{
  "model": "image super-resolution model",
  "train_examples": 48750,
  "horizontal_flip": false,
  "task": "super_resolution",
  "loss": "l1",
  "beta1": 0.8
}
Rows from block 3, named by matrix and row number. Each number is 128 + 32 x the weight over its row's rms, rounded and kept within 0 to 255. All counts start at 0. After the name is the row's rms in percent of the matrix's.
# convs1: 3x3 conv (model.enc.1.1.convs.1.weight, 64x64x3x3), inputs 24-31, a 3x3 kernel for each
convs1.0 099 [107  53  94 168 151  69 138 131 163 128 147 113 158 155 106 116 138 151  81  89 149 129 174 127 103 170 131 118  24  86  56 123 139 117 129 113 105 103 172 158 113 148 108 106 114 102 125 165 130 155 149  78  82  39 111  62 114 113 140 144 130 137 106 128 141 142  61 189 148  97 105 127]
convs1.1 098 [ 90 123 167  94 166 246 101  96 142 130 143 166  65 159 112 230 139 145 130 130  58 152 134 139 127 126 143  76 139 141 152 115 152 125 146 123 116 148 155 111  94  85 118 157 145 160 127 130 144 149 118 141 123 100 144 126 107 152  93  98 125 134 134 152 157 165 179 227 113 116 182 143]
convs1.2 096 [148 123 115 124  18 120 153  64 159 126 157  96 165 210 121 106  47 120 143 133 100 167 183 147 120  57  96 132 143 123 142 121 127 151 194 144 146 143 154 182 128  99 147 162  78 141 149 123 145 110 185 120 193 125 122 158 127  97  97 141 135 155 186 117 172 164 130  44 107 172 180 131]
convs1.3 096 [123 123 153  94  72 123 157 166  32  89 133 107 192 148 176 105 168 131 134 171 135 117 163  93 111 179 176 156 111 164 103  74 166 142  50 131 151 140 123 133 153 174 104 131 159  96 103 155 126  64 110 132 177 123 129 135 149 124  87 101  99  86 151 141 115 144 154 120 150  84 136 113]
convs1.4 095 [182 111 119 143 167  51 135 102 130 166 116 151 162  66 176 116 145 108 115 131  87 150 141  84 148 102 145 135 160 123 139 149  89 141 138 122 123 106 105 141 135 151 134 126 132 151 139  41 110 103 143 144 149 114 135 169  16 161 153  91 117 120 142 166 128 124 168 167 190  96 134 115]
convs1.5 098 [ 57 146 132  51 113 108 108  56 124 108 122 149 108 201 115 173 145  99 156 158 117 153 127 128 133 136 108  78 176 110  72 159 112  73 117 136 105 122 138  40  86  94 144 179 124 116  94 131 166  52 106 111 122 123 149 121 110 107  92 183 128 124 115 118  92 127  66 146 124 151 137 111]
convs1.6 105 [113 104  83 124 134 151  97 108 165 147 147  91 157 148  71 100 163  82 118 139  99 124 110 114 152  96 160 110 125 132 124 121 149  97 111 102 135 133 135 107 190 121 114 120 109 132 158  74 104 101 204 174 103  75 142 113 139  60 174 204 140 117  92 111 111 113 147 196  88 146 179 141]
convs1.7 094 [165 124  83 205 206  78 176 119  86 139 135 106 173   0 195 114 120 130 127 118 133 104 130 111 113 132 146 105 139 137 178 120 151  90 179 120 149 126 170  94  37 123  97 161 136 104 128 117   0 135 126 111 107 172 109 118  88 113 198 104 128 116 126 143 125 115 149 137 165 147 159 146]
convs1.8 097 [124  89 114 102 111 155 160 151  88 143 108 118 160 207 135 111 136 114 127 117 138 152 224 184 172 113 140 157 129 181  87  60  69  95  90 146 112 159 145 120 157 177  93 108 169 111 102 190 141  99 117 137 130 114 142 100 173 101   8 103 116 121 108 150 182 143 137  92  89 139 220 136]
convs1.9 096 [132 145 101 145 164 164 104 182 138 104 131 104  83 153 125 133  91 121 112 104 193 109 101 169 152 150 165 132 161 128 129 143 135 130 122 163 116  90 153 103  92  79 132  90 154 132 113 119 117 134 119  93 106  80 169 145 111 121 102 146 166 134  87  91 139 137 102  69 138  96  86 109]
convs1.10 093 [169 119 138 173  68 190 101 192 202 118 131 110 115 168  11 119 158 130 124 150 100  92 143  80 112 173 144 149 121 124  82 164 199 153 114 139 129  92 124 167 199  94 130  42 128 165 204 179 193 165 189  96 112 105 104 139 144 178 181 152 147 115 100  76 126 161 150 139  85 122  91  91]
convs1.11 100 [118 116  75 156 105  88 112 207  95  99 117 137 107  98  95 139 169  90 138 141  99 157 114 144 190 156 131 129 123 127 145  99 195 167  67 126  92 125 159 103 101 119 121 119 198 139 138 103 133 255 149 104  76 117 132 205 143  74 106 209 105 110 127 125 145 114 138 136 137 112 111 114]
convs1.12 102 [ 76 111 143  92  97 143  66 137 122 103 110  94  75 165  98 109 170 139 146 111 130 126 135 183 142 172 151 113 118 140 115  91 115 132  34 121 113 105 130 147 104 104 127 102 160  96  70 177 145 240 180 109  86  84 124  96 169 132  40 137 140 137  96 142 116 153 112 100  98 108 119 115]
convs1.13 102 [113 100  96 116 165 111 131  70 110 128 125 148 150  81 114 165 119  87 144 141 119 127 153  96 172  70  75 153 154 171 142 165 113 125 174 162 153 136 121  91 107 110  56  99  82  97 120 106  45 168 123 112  99 118 113 120 134  81  36 108 152 146 154 159 162 170 153 119 144 145 143 121]
convs1.14 102 [129 123 156  61 118 127  76 147  59 123 132 138 120 103 182  86 136 121 138 138 148 105 147 100 137 125  83  95 146 116  99 162 116  85 187 118 119  91 145  73 103 140 137  83 164 115 176  67 154 181  61 133 125 139 138 154  95 198 187  48 190 161 161  68 125 125  75 110 136 154 108 134]
convs1.15 098 [108  96 115  90  58 134 180  99 142 137 112 139 149 133  70  99  89 109 120 112 135 100 115 195 171 144 165 134 124 148 128  90 142 131  88 128 165 126  96 142  79  46 151 144  87 108 120 125  73 150 171 126 140 117 161 173 143 163  99 153 142 158 127 147 124 138 133 138 127 164 158  93]
convs1.16 106 [177  90 116 161  82 121 147 132  78 131 118  75 105 187  88 162  94 104 138 108 170 191 107 152 150 128  91 139 107 129 115  90 154 125 140 105 144  83  90 185  71  96 157 116 127 101 141 114 126  75 138 168 108 134 118 112 128 169  26 119 132 111 177 179 165  82 217 119  91 132 121 125]
convs1.17 103 [ 86 112 139 144  87 124 118 129 143  91 100  69 151 134 116 140  64 145 111 139 212 134 115 153 156 152 150  95  93 128 164  54 136 116  68 119 139 146 137  74 124 135 141 108 168 115  77 154 130 169 155 146 118 124 127  46 149 105  79 164 140 122 120 115  96 114 149 120 102 100 114 140]
convs1.18 098 [127  81 122 124  90  65 104 115 108 139 163 141 140 115 190 149 163  96 117 148 163 167 130 164 118 136 137 102  86  94  69 107  83 114  78 111 116 168 125 158 136 162 153 150 123 118 191 123 155 123 145  88 173 165 135 183 133 136 169 113  95 152 107  96 152 131 130 136 176 120  78 117]
convs1.19 098 [131 128 100 142 124  72 151  64 140 103 156 101 121 123  89 132 147  76 159 135 100 150 136 102 130 178 139 145 124  91 134 143  99 110 179 110 137 110 116 131 150  19  88 162 123 157 143 153  65 128 171  97 187 148 118 124 124  97 204 147 116 137 125 137 122 147 133 150 113 112 149 103]
convs1.20 096 [152  59  86 109  93 107 123 134 138 115  93 124 143 245 110 110 124 117 145  69 103 166 194 182 141 111 141 132   5 127 103 150  68 119 100 127 126 104 151 145 186 125  89  86  90 121 129 208 119  82  72 141 126 128 112 143 139 134  89  96 154 155 157 109  93 171 123 120 136 135 144 132]
convs1.21 098 [186 213 141 174 165 157 143  96 153 137  76 162 156  44 109 147 135 158 105 104 157 109 106 134 106 135 140 140 135 153 124 188 130 158 220 112 164 155 126 160 135 105 141  85 149 102 146 118 113 115 154 153 152 133  99 131 128 130 152 151 143 162 108  80  84 126 119 216 124 146 190 147]
convs1.22 103 [ 75 111 115 111 148  83 124 132 163 121 131 138 181 110  25 123  98 125 160 147  53 126 103  87 137 176 142  96 159 116 118 176  91 153 152 135  75 128  95 112 140 158  87 117 101 124 130  72  99  45  46  84 119 116 132 101 114 139 118 152 153 151 137 114 179 146 133 103 159 188 154  93]
convs1.23 101 [136 186 124 129 122  92 104 104 128 151 167  93  81 137 144 127 168 136 119 127 154 123  68 109 214 151 180 158 104 135 141 122 114 123  74 120 148 145 151 115 181 147  80  44 120  82  18  87  95 195 196 178 159 152 144  21 101 147 162 113 115  98 141 149 144 104 159 203 173  97  75 102]
convs1.24 096 [107 148 150 168  90 122 124 127 165  94 120 142 181  81 151 153 152 121 113 147 130 131 179 137 147 131  96 139  85 132  89 111 182 140  96 159 118 124 140 166 165 108 151 119  85 143 135 162 109 137 154  79  93  82 118 144  97  30 170 101 113 142  94 112 138 162 126 172 141 123 132 129]
convs1.25 105 [150 194 134 125 121  95  91  91  72 137 100  91 184 152 152  79  58 154 136 155 126 109 130 194 102 148 169 134 180 103 121 135  89 158 181 108 107 165 139 120 121 165 111  90 116  98  44 165 124  71 135 141 172 199  88 140 156 129  82 151 148 111 103 111 106 108 187  63  94 174 179 126]
convs1.26 109 [118  93  97 111 159 119 131  93 157 153 169 139 111 194  79 111 129 133 126 166 121 131 137 141 144  51 132 103 170  97 162 205 122 130 220 138 128 128 155  85  34 125 156 105 145 115  92 138 173 143 124 142 116 101 107  80 108 156 150  87 185 161 131 126  96 163 126 114  64 127  99 110]
convs1.27 094 [115 123 101 128  99 144  84  94 129 138 168 127 159  88 105 139 179 131 130 151 112 151 140 120 143 186 170 120 107 103 106 103  94 117  70 161 126 131 141 131 186 171 114  89 139 121 129 109 127 123 216 132 117 122 120 119 129 131 206 189 110  95 131 125 130 127 136 122 183 130  73  99]
convs1.28 095 [101 130 106 125  44  92 158  83  58 106 123 131 131 159  75 130 210 105 146  90 149 166 161 165 129  98 130 125  89 117  93  76 152  96  55  96 118 112 143 143 123  98 132 181 154 138 161 162 141 172 168 125 120 167 141 124 122 123 122 182 110 134 153 130 111  68 119 194  50 112 136 101]
convs1.29 097 [133 157 141 141 191 182 128 145 137 116 152 159  89 171 162 193  90 108 154 122 138  96 107 146 122 151 148 129 158 142 159 173 131 132 220 175 131 113  87 132 146 109 105 105  73 124 125 155 151 179  93 125 162 135 133 135 136 180 114  84 116 150 110 135 139 128 174 136 161 101 124 158]
convs1.30 096 [193 121 105 142  79 119 101 169 230 125 118 137 128 159  57 144 131 107 113 144 123  93 118 111 106 164 125 131 159  55  75  99 133 155  73 132 167 158 130 107 127  51 152 111 110 117 174 100 128 135 201 111 141  90 133 184 100 129 148 178 128 132 105  92 138 184 146 106 176 153 112  76]
convs1.31 096 [122 109 130 111 112 169 135 104 100 120 129 130 120  87  76 146  77  49 147 167 171 134 132 165 137  78  95 129 172 111 135 177 121 133 191 172 131  93  99 100 115  43 134 154 102 131 109 156 137 125 115 117 150 121 154 147 162 154 169 194 145 171 154 130 129 126 141 125 133 137 139 147]
convs1.32 104 [ 87 147  85 175 117 132 120 176 110 131  93 110 127 126  96 114  87 149 150 102  75 126 130 118 141 101  93  88  95 130 172  76 153 143 118 100 125  96 112 140 114  85 121 132 147 135 117 162  62 156  82 118 105 131 115 146 168 115 100 156 143 102 115 128 136 171  72 149  91 121 113 154]
convs1.33 103 [ 77  74 144  95 108 164 161 161  59 124 148 123 119 143 178 137 178 148 138  94 170 183  66 142 162 103  95 117  70 152 135  85 148  95   7 106 140 151 129  93 141 147  89 109 174 101  74 134  96  87 154 132 124 136 141  83 110 121 134 127 146 129 132 208 188 115 176 145 101 142 135 131]
convs1.34 099 [115 103 151 127 159  58 147 150 124 106 102 110 152 106 142  95 135 128 141 134 135 148  99 176 131 150 133 136 102 183 171 204 119 159 172  97 142  57  91 130  72 240 103 141 147 160 198 182 108 139 163  82 117 136 138 156 135 153 118  93 143 135 126 104  92  93  86 170 150  53  47  91]
convs1.35 103 [100 126 138  76  25 164 113 179 174 130  83 170 137 177 113 107 155  83 114 114 131  72 127 122 117 101 120 109  97 151  95 110 116 159 151 170 138 119 150 169 202  99 174  98 152 146 174 154 173 155 187 139 105  47 114 145 161 128 153 174 152 164  86 149 107 146 126 176 134 159 120 114]
convs1.36 096 [129 122 117  71 123  98  58 115 135 135 108 141 164 130 143  91  36 140 149 161 121 126 160 117 103 161 115 157 181 120 110 178 142 115 185 104 116 100 166 166  85 154 143 108  91 129 129 106 133  52   0 131 134 162 120 101  80  92 120  93 124 148 119 126 154 113 142  86 146 121 143 105]
convs1.37 103 [122 147 131 201 153 186 123 172 140 122 170 115 106  96 175 137 140  92  68 153 148  78 104 161 117 188 119  91 152 178  48 211  99 131 188 112 142  82 103 149 177 143  87 118 113 114 128 128 155 139  72 137 110 137 101  84 128 177 171  58 129 135 107  77 129 126 130 112 146 113 133 151]
convs1.38 096 [133 130 130 147 100 124 162 152 185 115 108 132 108 183 129 117 246 127 142 138 130  93 109 173 142 156 150 116 160 128 112 171 120 156  95 120 100 117 146 178 175 162 125  75  89 167 142 155 205 126 157  98 125 115 149 183 130 131  95 116 120  73 116 121 108 141 158 192 170 138 144  85]
convs1.39 108 [155 125 150 110 161 186 141 158 136 120  99 147  90 116 148 147  92 161 114 131 152 141 125 136 187 129 151 130 149 156 196 117 140 128 198 191 155 140 129 131  93 144 117 144 146 110 143 178  98  85  39 145 134  97 163 174 141 144  89  58 113 107  87 146 202 182 142 110 163 137 170 127]
convs1.40 101 [ 89 159 132 159  84 138 122  80 131 119 120 166 133 154 106 116  84 118 128 177 131 115 108 170 126 133 119 138 183 148 187 142 111 138 165 118 102  28 109  92 147  59 162 144  88 160 115 161 103 102 127 126 179  91 121 111 158  81 112 148 109 160 152 124 140 108 134 192 117 112 158 122]
convs1.41 095 [122 112  77 146 140  64  95 114 113 157 161 116 167 117 133 102 186 160  81 129 128 118 120 177 111 165 111 136 149 132 129  79 100 178 102 137 141 122  76 161 104 144 159 112 116 148 141 111 129  89 168 105  88  28 146 113 157  93  45 140 146  91 158 150 132 175  63 161 128 134 109 124]
convs1.42 100 [112 136 129  73  84 135 111  98 108 168 156 102 145 164  54 145 124 111 142 140 122 116 167  30 170 163  78 111 152 121  84 199 140 109 157 166  99  98 141 104 149 124 122 111  98 162 147 123 200 149 106 176 124  88  97 127 135  82 143 172  94 136 151  88 179 107 109 128 177 153 126 145]
convs1.43 097 [ 88  79  96  97 183 126  82 135 118 118  95  93 164 235 151 130  15 160 100  84 103 111 221 114 101 115  85 107 115 122 117 112  81 137 175  80 112 113 102 127 158 165  93 107 130 109  95 153 123 128  70 134 154 154 100  60 118  91  47 112  86 118 105 160 119 123 104 143 132  62 137 141]
convs1.44 102 [130 145 138  47 160 169 119  89 102 125 152  85 148 103  57  80  90 133  93 128 103 109  69 138 137 130 140 126 172 135 101 120 180 114  32 170 156 167 139 123 113 149 116 148 122 104 113 100 127  74 144 153 159 115 174 164 156 102 161 120  74  87  99 127 134 103 120  97 142 140 218 113]
convs1.45 108 [162 130 121 116 190 136 163 131 163 152 138 131 144  70 155 125 144 110 120 145 149 148 122 135 116  96  48 128 149 127 174 194  94 113 229 193 167 116 105 154  78 135 105 113  67 129 109 107  61  88  72 127 117  98 144 106 101 138 130  93 149 177 126 129 141  90 116 177 123 161 110 113]
convs1.46 097 [146 131 146 130 119 147 124 153  93 128 145  67 138 200 152 105 160 141 158  83  77 136 129 106 148 116 177 150 155 160 165 110 153 134 134 138 130 143 115  85  86 137 135 122 137 126 144  86 116 153  62 137 128 144 144 129 126 112 154 125 129 121 145 108 129 139 132  87 133 154 167 158]
convs1.47 099 [150  78 120 112 130  99 113 175  57 148 146 119 134 139 111 119  85  83 139 126 137 100 145  85  81 162  95 144 112 109 105 176 106 112  98 134 148 109  79 159 146 117 147 138 112  71 178 118  89 145 125  90 131 140 101 157 127 167 112 134 151 122 155 111 143 129 116 145 107 118 164 113]
convs1.48 099 [123 106 167 125  98  48 138 129 100 151 113 111 170 170 192 112 198 141 138  82 105 135 132 111 115 166 160 154  90 162 116 110 120 120  24  85 153 133 116  92 139 174 147 102 125  98  84  57 145 146 191 154 163  99 141 115 130 154 105 103 136  83 151 141 163 127  98 111 159 126  85  84]
convs1.49 102 [159 158 159 127  89 185 144  99 106 101 137 127 107  16  96 147 126 151 146 137 128 156 114 137 153 111 156 143 118  99  51  98 111 138  93 111 102 173 112 103 186  64 142 140 110  89  86 113 152 102 197 146 115 132 136 162  97 180 102 112 100 111 102 114 124 159 145 111 121 132  93 124]
convs1.50 103 [116  90 148  80  94 131 125  95  43 150 176 120 125 108 162 110 114 182  96 159 102 114  88 130 113  87 120 161 170 193 153  81 197 102 149 126 124  99 165 132  70  93 133 104 166 123  41  63 119 190  99 141 104 134 124  93 107 147 214 123 156 170  95 176 149 102 102 167 156 127 147 168]
convs1.51 097 [115 201 114  56  72 113  62 126  62 148 184 169  96  44  88 132 113 134 118 147  45 144 125  99 121 134 141 112 230  97  64 198 119 143 190 142 126 160 147 117 119 156 130 102 127 117 100 139 140 156  71 123 139 155 135 132 113 130  89  86 135 131 117 142 133 147 160 170 125 126 145 129]
convs1.52 099 [104 122 146  70 114 117  81 168 102  96 112 124 146 145 152  83 172 156 166 144 112  91 247  85 115 128  81 122 117 148 155  90  94 168  59 150  77 124 123 139 168 235 118 107 187 113 152 123  96 175  73 136 132 143 156 191 113 124 144  19 120 136 113  67 173 136  61 170 104 158 145 162]
convs1.53 108 [ 73  91 175 143 154  80 108 133 179 115 151  94 122 101 167 155 111 131 161 146 173 143 146 143 150 143 147 127 107 143  97 110  32 135 178 114 122 146 163 104 121 194 107 120 143 119  99 151 133 222 130 127 122 131 110  80 120 133  89  97 150 182 122 146 102 122 155 204 164  85  67 110]
convs1.54 098 [ 41  73 142 142 141 103 183 110  53  88 131 187 145 137 200 164 188 153 142 150 103 177 234 170  87 144  62 111 202 163 162 147 115 112 162 149  92  81  99 125  97 152 134 222 165 161 203 121 124 115 109 157 144 126 172 177  75 121 122  91 129 158 136  99 122 168  90 161 122 116 149 152]
convs1.55 100 [ 91 118 113 131 155 108 137  44 108 135 129  71 175  63  82 168 146 152 129 171 127 155 107 145 110  65 128 117 149 149 148 132 188 140 199 102  87 124 145  69 111  30 130 178  68 130 133 129  62  76 105  98 152 158 105 119 125 121 165 146 153 154 158 164 126  99 126 137  40 113 110 129]
convs1.56 100 [158 166 131 187 111  90 124 108  77 135 102  88 127 138 115 149 143 157 146 157 116 158 141 126 126 129 115 113 195 123 124 154  92 105 126 141 128 153 143 100 105 137 129 106  94  98 127 121 139  49  58 122 115 125 113 143 141 144  89  79 154 162  94 117 165 156 166  69 138 140 147  99]
convs1.57 097 [133 187 119 166 186 111 150  84  82 151 150 102 156 171 126 123  95 164 145 154 171  96 188  97 142 102 149 124 193  83 133 146 155 132 147 149 116  53  84  96  74 193 149 143 115  90  39  77 143 208 108 114 166 135 131 103 133 124 205 133 103 114 105  92  78 101  86 124 121 144 165 129]
convs1.58 113 [156 179 123  99  40  83 116 108 126 142 112 185 115 164 105  75  82  68 123 151 136 107  52 118 153 144 128 139 156 119 128  99 155 141 109 182 136 205 152 113  75  90 112 114 121 127 132 148 164 106 157 125 141 115 143 205 110 101 101 149 135 153 138 179 255 161 152  96 138 103  96 126]
convs1.59 099 [189 193 127 102 102 142 166 125 115 103 137 128 135 120  59 119 100 113 138 107 147 131 150 195 106 174  98 157 126  92 139  61 140 121 147 157 168 182 141 166 117 124  93 150 141 114 101 105  76  54 137 133 143 156 120 133 130 135   0  99 117 202 168 115 159 136 133 168  94 123 129 120]
convs1.60 107 [ 98 123 128  88 127 139 131 183  93 147 135 149  74 104 210 151 208 113 110 140 135 102 171 139 107 172  93 124  88 167 210  59 186 119  59 117 168 188 118 159  93 109  87 133 143  86  87  76 114 142 218 136 158 142 134 136  91  86 133 140 129  75 129 163 152 165 167 122 140 110 127 125]
convs1.61 104 [157 158 138  91  97 158 140  77 131 108 138 160  86 146 130 123  61 175 148 138 140 122  43 168 136  87 134 158 145 109 105 119 149  99 105 120 184 146 148  82  83 125  87 120 132 108 116 140 127  87 150 166 134 139 148 118 125 143 117 193 168 112 168 158 157 130 136 113 158 137 146 122]
convs1.62 100 [102 128 170 166 105  88 155  78 143 138 162 136 147 121 156 117  97 152 139 143 149 161 148 159 139 121 148 141 128 147 118 107 153 137 158 119 120 102 177  88 178 174 127 161  76 124  82 104 138 162  77 138 133 138 128  58 118  95 104 104 125  96 133 172 202 179 100 136 175 140  94 102]
convs1.63 096 [107 100 106 108 162 133 139 167  76 131 137 101 130 113 204 142 118 177 140 112 118 109 218 165 136  93 109 120  91 112 142 174 116 139 166 104 142  87 140 162  78 169 110 177 124 130 118 143 136  72  93  89 114 126  91  80  98 128 174  38 126 120 118  99  72 107 108  80 174 110 183 180]