config.yaml
crop_scale_min: 0.5
arch: "unet"
optimizer: "adamw"
lr: 0.0041
grad_clip: 1.0
steps: 9600
epochs: 50.4
lr_schedule: "cosine"
weight_decay: 0.0
Rows from block 10 of a small image super-resolution model, named by matrix and row number. Rows with one number belong to one channel. Each number is 50 + 10 x the weight over its row's rms, rounded and kept within 0 to 99. All counts start at 0. After the name is the row's rms in percent of the matrix's.
After each channel's rows are labels from the 100 images, of 14848, where the channel reaches its highest value: "responds to" is what is common among them. Only what is clearly more common there than usual is listed. The data: photos of arthropod specimens (BIOSCAN-5M).
# convs1: 3x3 conv (model.decb.1.0.convs.1.weight, 64x64x3x3, each kernel summed), inputs 0-63
# convs2: expand pointwise conv (model.decb.1.0.convs.2.weight, 128x64x1x1, transposed), outputs 0-63

convs1.5 091:54 47 50 54 58 67 60 17 59 44 42 48 29 44 43 71 54 41 34 68 52 49 61 59 55 56 47 42 56 47 57 50 47 48 34 38 40 50 48 55 50 52 59 66 56 51 50 47 52 30 58 54 62 60 40 43 39 51 48 46 52 57 48 73
convs2.5 140:55 48 47 58 39 51 41 48 45 63 40 51 54 50 52 57 51 52 43 45 61 58 46 41 52 62 47 42 59 54 55 47 32 54 27 60 56 40 47 43 51 27 49 51 50 35 44 44 43 39 51 44 41 44 47 50 52 59 61 21 51 36 47 63
responds to: order Coleoptera

convs1.40 094:61 50 48 53 51 36 48 73 30 49 38 53 52 43 50 58 50 55 66 32 49 62 38 21 60 39 54 52 51 48 49 48 48 62 42 42 40 47 57 58 55 45 57 48 37 51 59 50 65 50 42 42 35 63 39 38 59 30 35 62 55 44 42 48
convs2.40 090:45 48 59 45 43 52 78 34 56 67 46 41 37 48 37 41 32 49 41 43 32 68 57 38 41 45 51 51 58 51 38 35 38 52 42 38 38 52 53 56 49 45 53 66 45 79 65 49 51 49 47 56 37 48 57 49 39 37 59 43 60 44 52 58
responds to: order Hymenoptera

convs1.35 114:52 47 47 48 38 47 59 25 59 49 68 54 52 62 60 46 47 38 31 47 57 59 58 66 39 51 44 44 33 46 49 36 43 33 47 64 52 67 46 45 48 49 53 56 59 48 18 45 51 58 44 54 53 57 63 53 36 42 53 48 40 38 56 64
convs2.35 104:31 35 54 46 69 47 47 59 52 43 50 44 45 54 49 47 46 46 63 59 58 50 36 60 37 51 43 45 50 57 44 61 58 52 65 35 42 55 63 54 63 64 50 37 44 46 39 66 44 57 50 55 49 62 57 52 53 72 34 43 31 65 56 49
responds to: class Arachnida

convs1.38 089:48 52 53 56 60 42 36 69 45 33 60 49 36 65 49 35 56 74 50 44 32 53 44 38 56 41 53 48 51 53 59 38 26 65 61 51 57 74 28 48 53 54 50 44 38 37 50 38 52 57 50 49 54 49 59 47 42 56 44 40 50 46 39 54
convs2.38 100:54 70 52 41 26 67 43 45 51 64 64 57 41 54 49 57 33 53 57 54 51 40 47 51 45 59 46 39 61 40 21 51 57 54 42 54 37 78 53 44 51 43 56 49 47 50 35 60 50 54 44 58 65 31 42 42 42 53 72 58 63 41 49 50
responds to: order Hymenoptera

convs1.8 098:38 46 41 19 60 57 45 49 57 34 48 53 40 34 61 44 61 57 42 42 45 43 55 59 50 36 57 53 45 40 65 45 37 50 52 42 72 49 66 60 43 54 51 29 63 54 56 49 54 52 58 49 56 49 32 46 57 48 67 49 63 46 43 64
convs2.8 092:27 43 50 65 46 39 42 32 51 27 51 45 65 26 35 57 53 45 39 58 48 42 42 44 75 45 47 51 58 37 44 48 44 40 56 51 58 49 55 51 42 44 33 44 56 53 57 35 46 62 49 59 54 51 28 61 45 37 54 49 47 47 41 60
responds to: order Hymenoptera

convs1.7 119:49 62 54 60 37 49 54 44 46 39 35 44 58 44 40 37 60 33 56 79 40 45 51 52 51 54 49 40 53 62 55 39 37 44 51 43 49 41 60 50 37 50 36 61 62 55 42 51 56 44 51 41 50 47 74 56 31 52 57 46 51 59 46 20
convs2.7 089:59 60 36 58 60 54 63 57 52 63 50 44 42 63 56 54 58 47 63 68 61 49 53 41 38 53 48 32 50 59 55 54 61 54 65 51 33 51 42 66 74 25 63 39 37 36 56 66 57 44 67 39 49 53 59 55 52 64 41 28 44 50 64 53
responds to: order Hymenoptera

convs1.30 108:35 54 40 59 54 53 50 59 39 53 44 46 54 49 52 32 47 55 46 67 58 49 54 51 41 62 57 36 60 28 54 38 44 70 37 54 61 55 57 55 42 52 44 60 42 42 44 64 72 56 33 44 48 30 64 53 44 35 52 42 59 41 52 34
convs2.30 072:57 58 44 52 59 49 53 62 42 52 39 40 58 36 45 56 53 51 50 60 49 47 53 29 67 65 48 42 47 54 55 57 51 44 64 72 32 53 44 46 66 15 51 37 27 18 51 62 66 42 59 38 48 55 56 44 50 66 46 30 51 55 53 54
responds to: class Arachnida; order Trombidiformes

convs1.1 087:42 58 50 62 46 40 60 58 45 44 62 62 45 41 41 36 62 49 36 51 53 56 49 46 57 31 62 65 55 53 45 37 41 49 52 52 59 55 44 49 50 42 45 44 22 45 60 44 55 59 43 47 49 55 18 69 79 47 44 47 45 49 53 46
convs2.1 085:61 45 49 54 51 63 48 38 62 47 41 66 53 42 57 38 31 54 40 43 52 42 41 72 54 55 50 59 39 45 44 41 45 48 51 52 38 45 41 47 48 56 56 71 57 47 55 45 52 73 52 57 43 48 37 40 48 44 52 47 58 40 42 52
responds to: order Hymenoptera

convs1.3 097:57 37 37 54 50 47 43 42 57 33 55 32 49 52 66 40 65 80 48 34 59 58 47 42 45 38 59 68 49 49 47 38 42 35 43 63 76 57 52 56 53 42 58 43 35 48 55 49 56 60 38 45 49 41 42 49 53 48 42 61 52 52 59 44
convs2.3 119:41 45 50 51 45 56 51 30 55 62 51 59 41 46 45 54 43 71 53 39 62 59 45 56 42 58 40 54 49 42 45 38 35 41 64 54 66 52 61 52 50 43 40 65 38 67 49 40 72 58 48 67 53 44 38 62 53 48 51 56 63 23 35 46
responds to: order Coleoptera

convs1.50 091:53 66 50 47 59 51 50 64 09 52 45 45 39 44 54 56 47 39 40 53 30 54 58 34 55 48 46 79 54 54 62 42 43 41 56 53 39 58 42 48 69 45 55 47 44 44 62 62 48 38 51 54 42 37 58 57 50 54 51 43 49 50 48 45
convs2.50 087:67 62 47 49 44 68 42 50 44 47 68 57 51 64 47 57 42 61 55 58 63 39 39 56 50 59 42 54 28 57 36 40 35 62 49 53 39 55 36 50 52 28 66 54 45 25 44 51 53 61 36 45 56 43 62 57 51 59 35 41 56 59 53 46
responds to: order Hymenoptera

convs1.10 094:41 47 32 44 51 46 57 47 45 60 34 53 51 47 54 46 60 55 41 54 51 55 60 77 37 51 50 54 51 42 57 54 34 55 42 40 77 44 41 30 44 47 42 40 58 48 61 31 58 39 29 62 50 63 49 37 49 52 61 55 41 55 37 60
convs2.10 092:33 46 58 55 57 44 57 59 40 53 48 53 57 42 42 47 57 56 52 52 47 66 47 47 68 49 67 69 62 38 49 49 54 52 48 56 63 36 66 52 49 37 50 22 61 47 41 47 63 55 66 61 50 50 58 59 65 59 70 71 53 46 45 45
responds to: order Hymenoptera

convs1.14 082:50 37 34 51 54 36 30 56 46 50 49 45 43 50 74 54 63 49 33 36 47 47 45 47 44 38 54 56 50 35 57 51 39 48 54 57 70 62 46 45 55 56 60 43 54 33 32 55 56 72 45 46 44 54 43 42 65 46 52 60 57 34 50 30
convs2.14 089:54 52 63 65 51 52 33 46 50 41 46 48 51 41 36 50 41 35 28 34 35 36 37 56 64 50 44 59 38 58 34 68 56 54 57 28 47 68 53 54 38 65 48 42 55 51 54 47 51 51 36 64 61 62 56 49 39 45 38 67 48 35 46 32
responds to: order Hymenoptera

convs1.25 089:69 49 70 39 58 57 54 50 32 32 41 59 45 61 55 62 61 70 37 51 56 40 32 37 66 52 50 50 42 56 68 59 46 65 45 51 41 48 49 55 56 51 51 34 38 38 56 49 66 57 55 50 35 44 61 42 53 58 54 58 53 43 46 37
convs2.25 085:30 54 40 44 40 39 55 60 41 57 65 63 42 38 50 46 38 38 43 48 27 55 45 44 30 43 40 52 55 52 30 42 53 31 52 52 50 41 68 59 54 46 47 39 37 44 40 62 51 40 51 53 45 55 51 55 57 51 62 50 35 54 38 56
responds to: order Hymenoptera

convs1.9 068:50 46 46 58 67 49 59 34 30 44 26 39 44 49 51 48 60 53 36 65 48 50 47 76 61 60 46 42 52 51 60 59 32 36 53 43 66 60 42 52 65 53 37 53 58 43 40 39 59 58 48 39 48 55 35 33 60 50 45 50 50 45 44 46
convs2.9 097:63 55 64 31 43 62 38 49 47 45 60 53 55 56 53 37 46 49 41 41 44 32 41 55 43 55 32 58 39 56 41 59 54 47 45 50 56 55 41 52 37 42 41 43 64 39 41 48 61 62 41 47 62 51 41 40 37 55 36 57 46 39 47 46
responds to: order Hymenoptera

convs1.62 098:59 39 55 44 52 66 48 58 43 44 53 36 58 41 56 43 53 62 53 57 58 61 60 44 53 55 66 58 44 61 50 40 40 35 33 39 64 30 51 52 52 58 42 55 53 57 30 41 68 28 48 51 41 44 56 38 55 35 58 51 60 59 67 36
convs2.62 080:49 44 49 59 47 56 58 62 23 25 39 62 55 22 46 50 48 55 61 51 62 40 36 38 54 50 44 64 55 56 50 41 48 48 55 46 44 41 39 38 38 36 33 57 28 43 55 48 56 46 52 57 40 64 55 44 65 56 54 42 49 42 48 57
responds to: order Hymenoptera

convs1.18 090:47 42 52 51 51 54 52 52 79 52 46 55 37 52 38 55 56 36 52 47 49 59 56 42 58 51 35 74 56 36 38 52 54 47 60 58 24 52 53 60 62 63 35 52 54 54 58 47 44 37 41 54 58 54 53 48 54 41 62 41 47 68 30 68
convs2.18 114:43 58 67 71 53 52 53 57 52 53 49 43 44 50 54 51 49 35 52 51 72 66 53 57 59 60 44 48 46 59 37 39 37 34 36 49 53 61 50 39 52 47 51 52 50 39 57 49 40 40 49 54 43 53 60 37 62 62 69 53 60 31 41 50
responds to: class Arachnida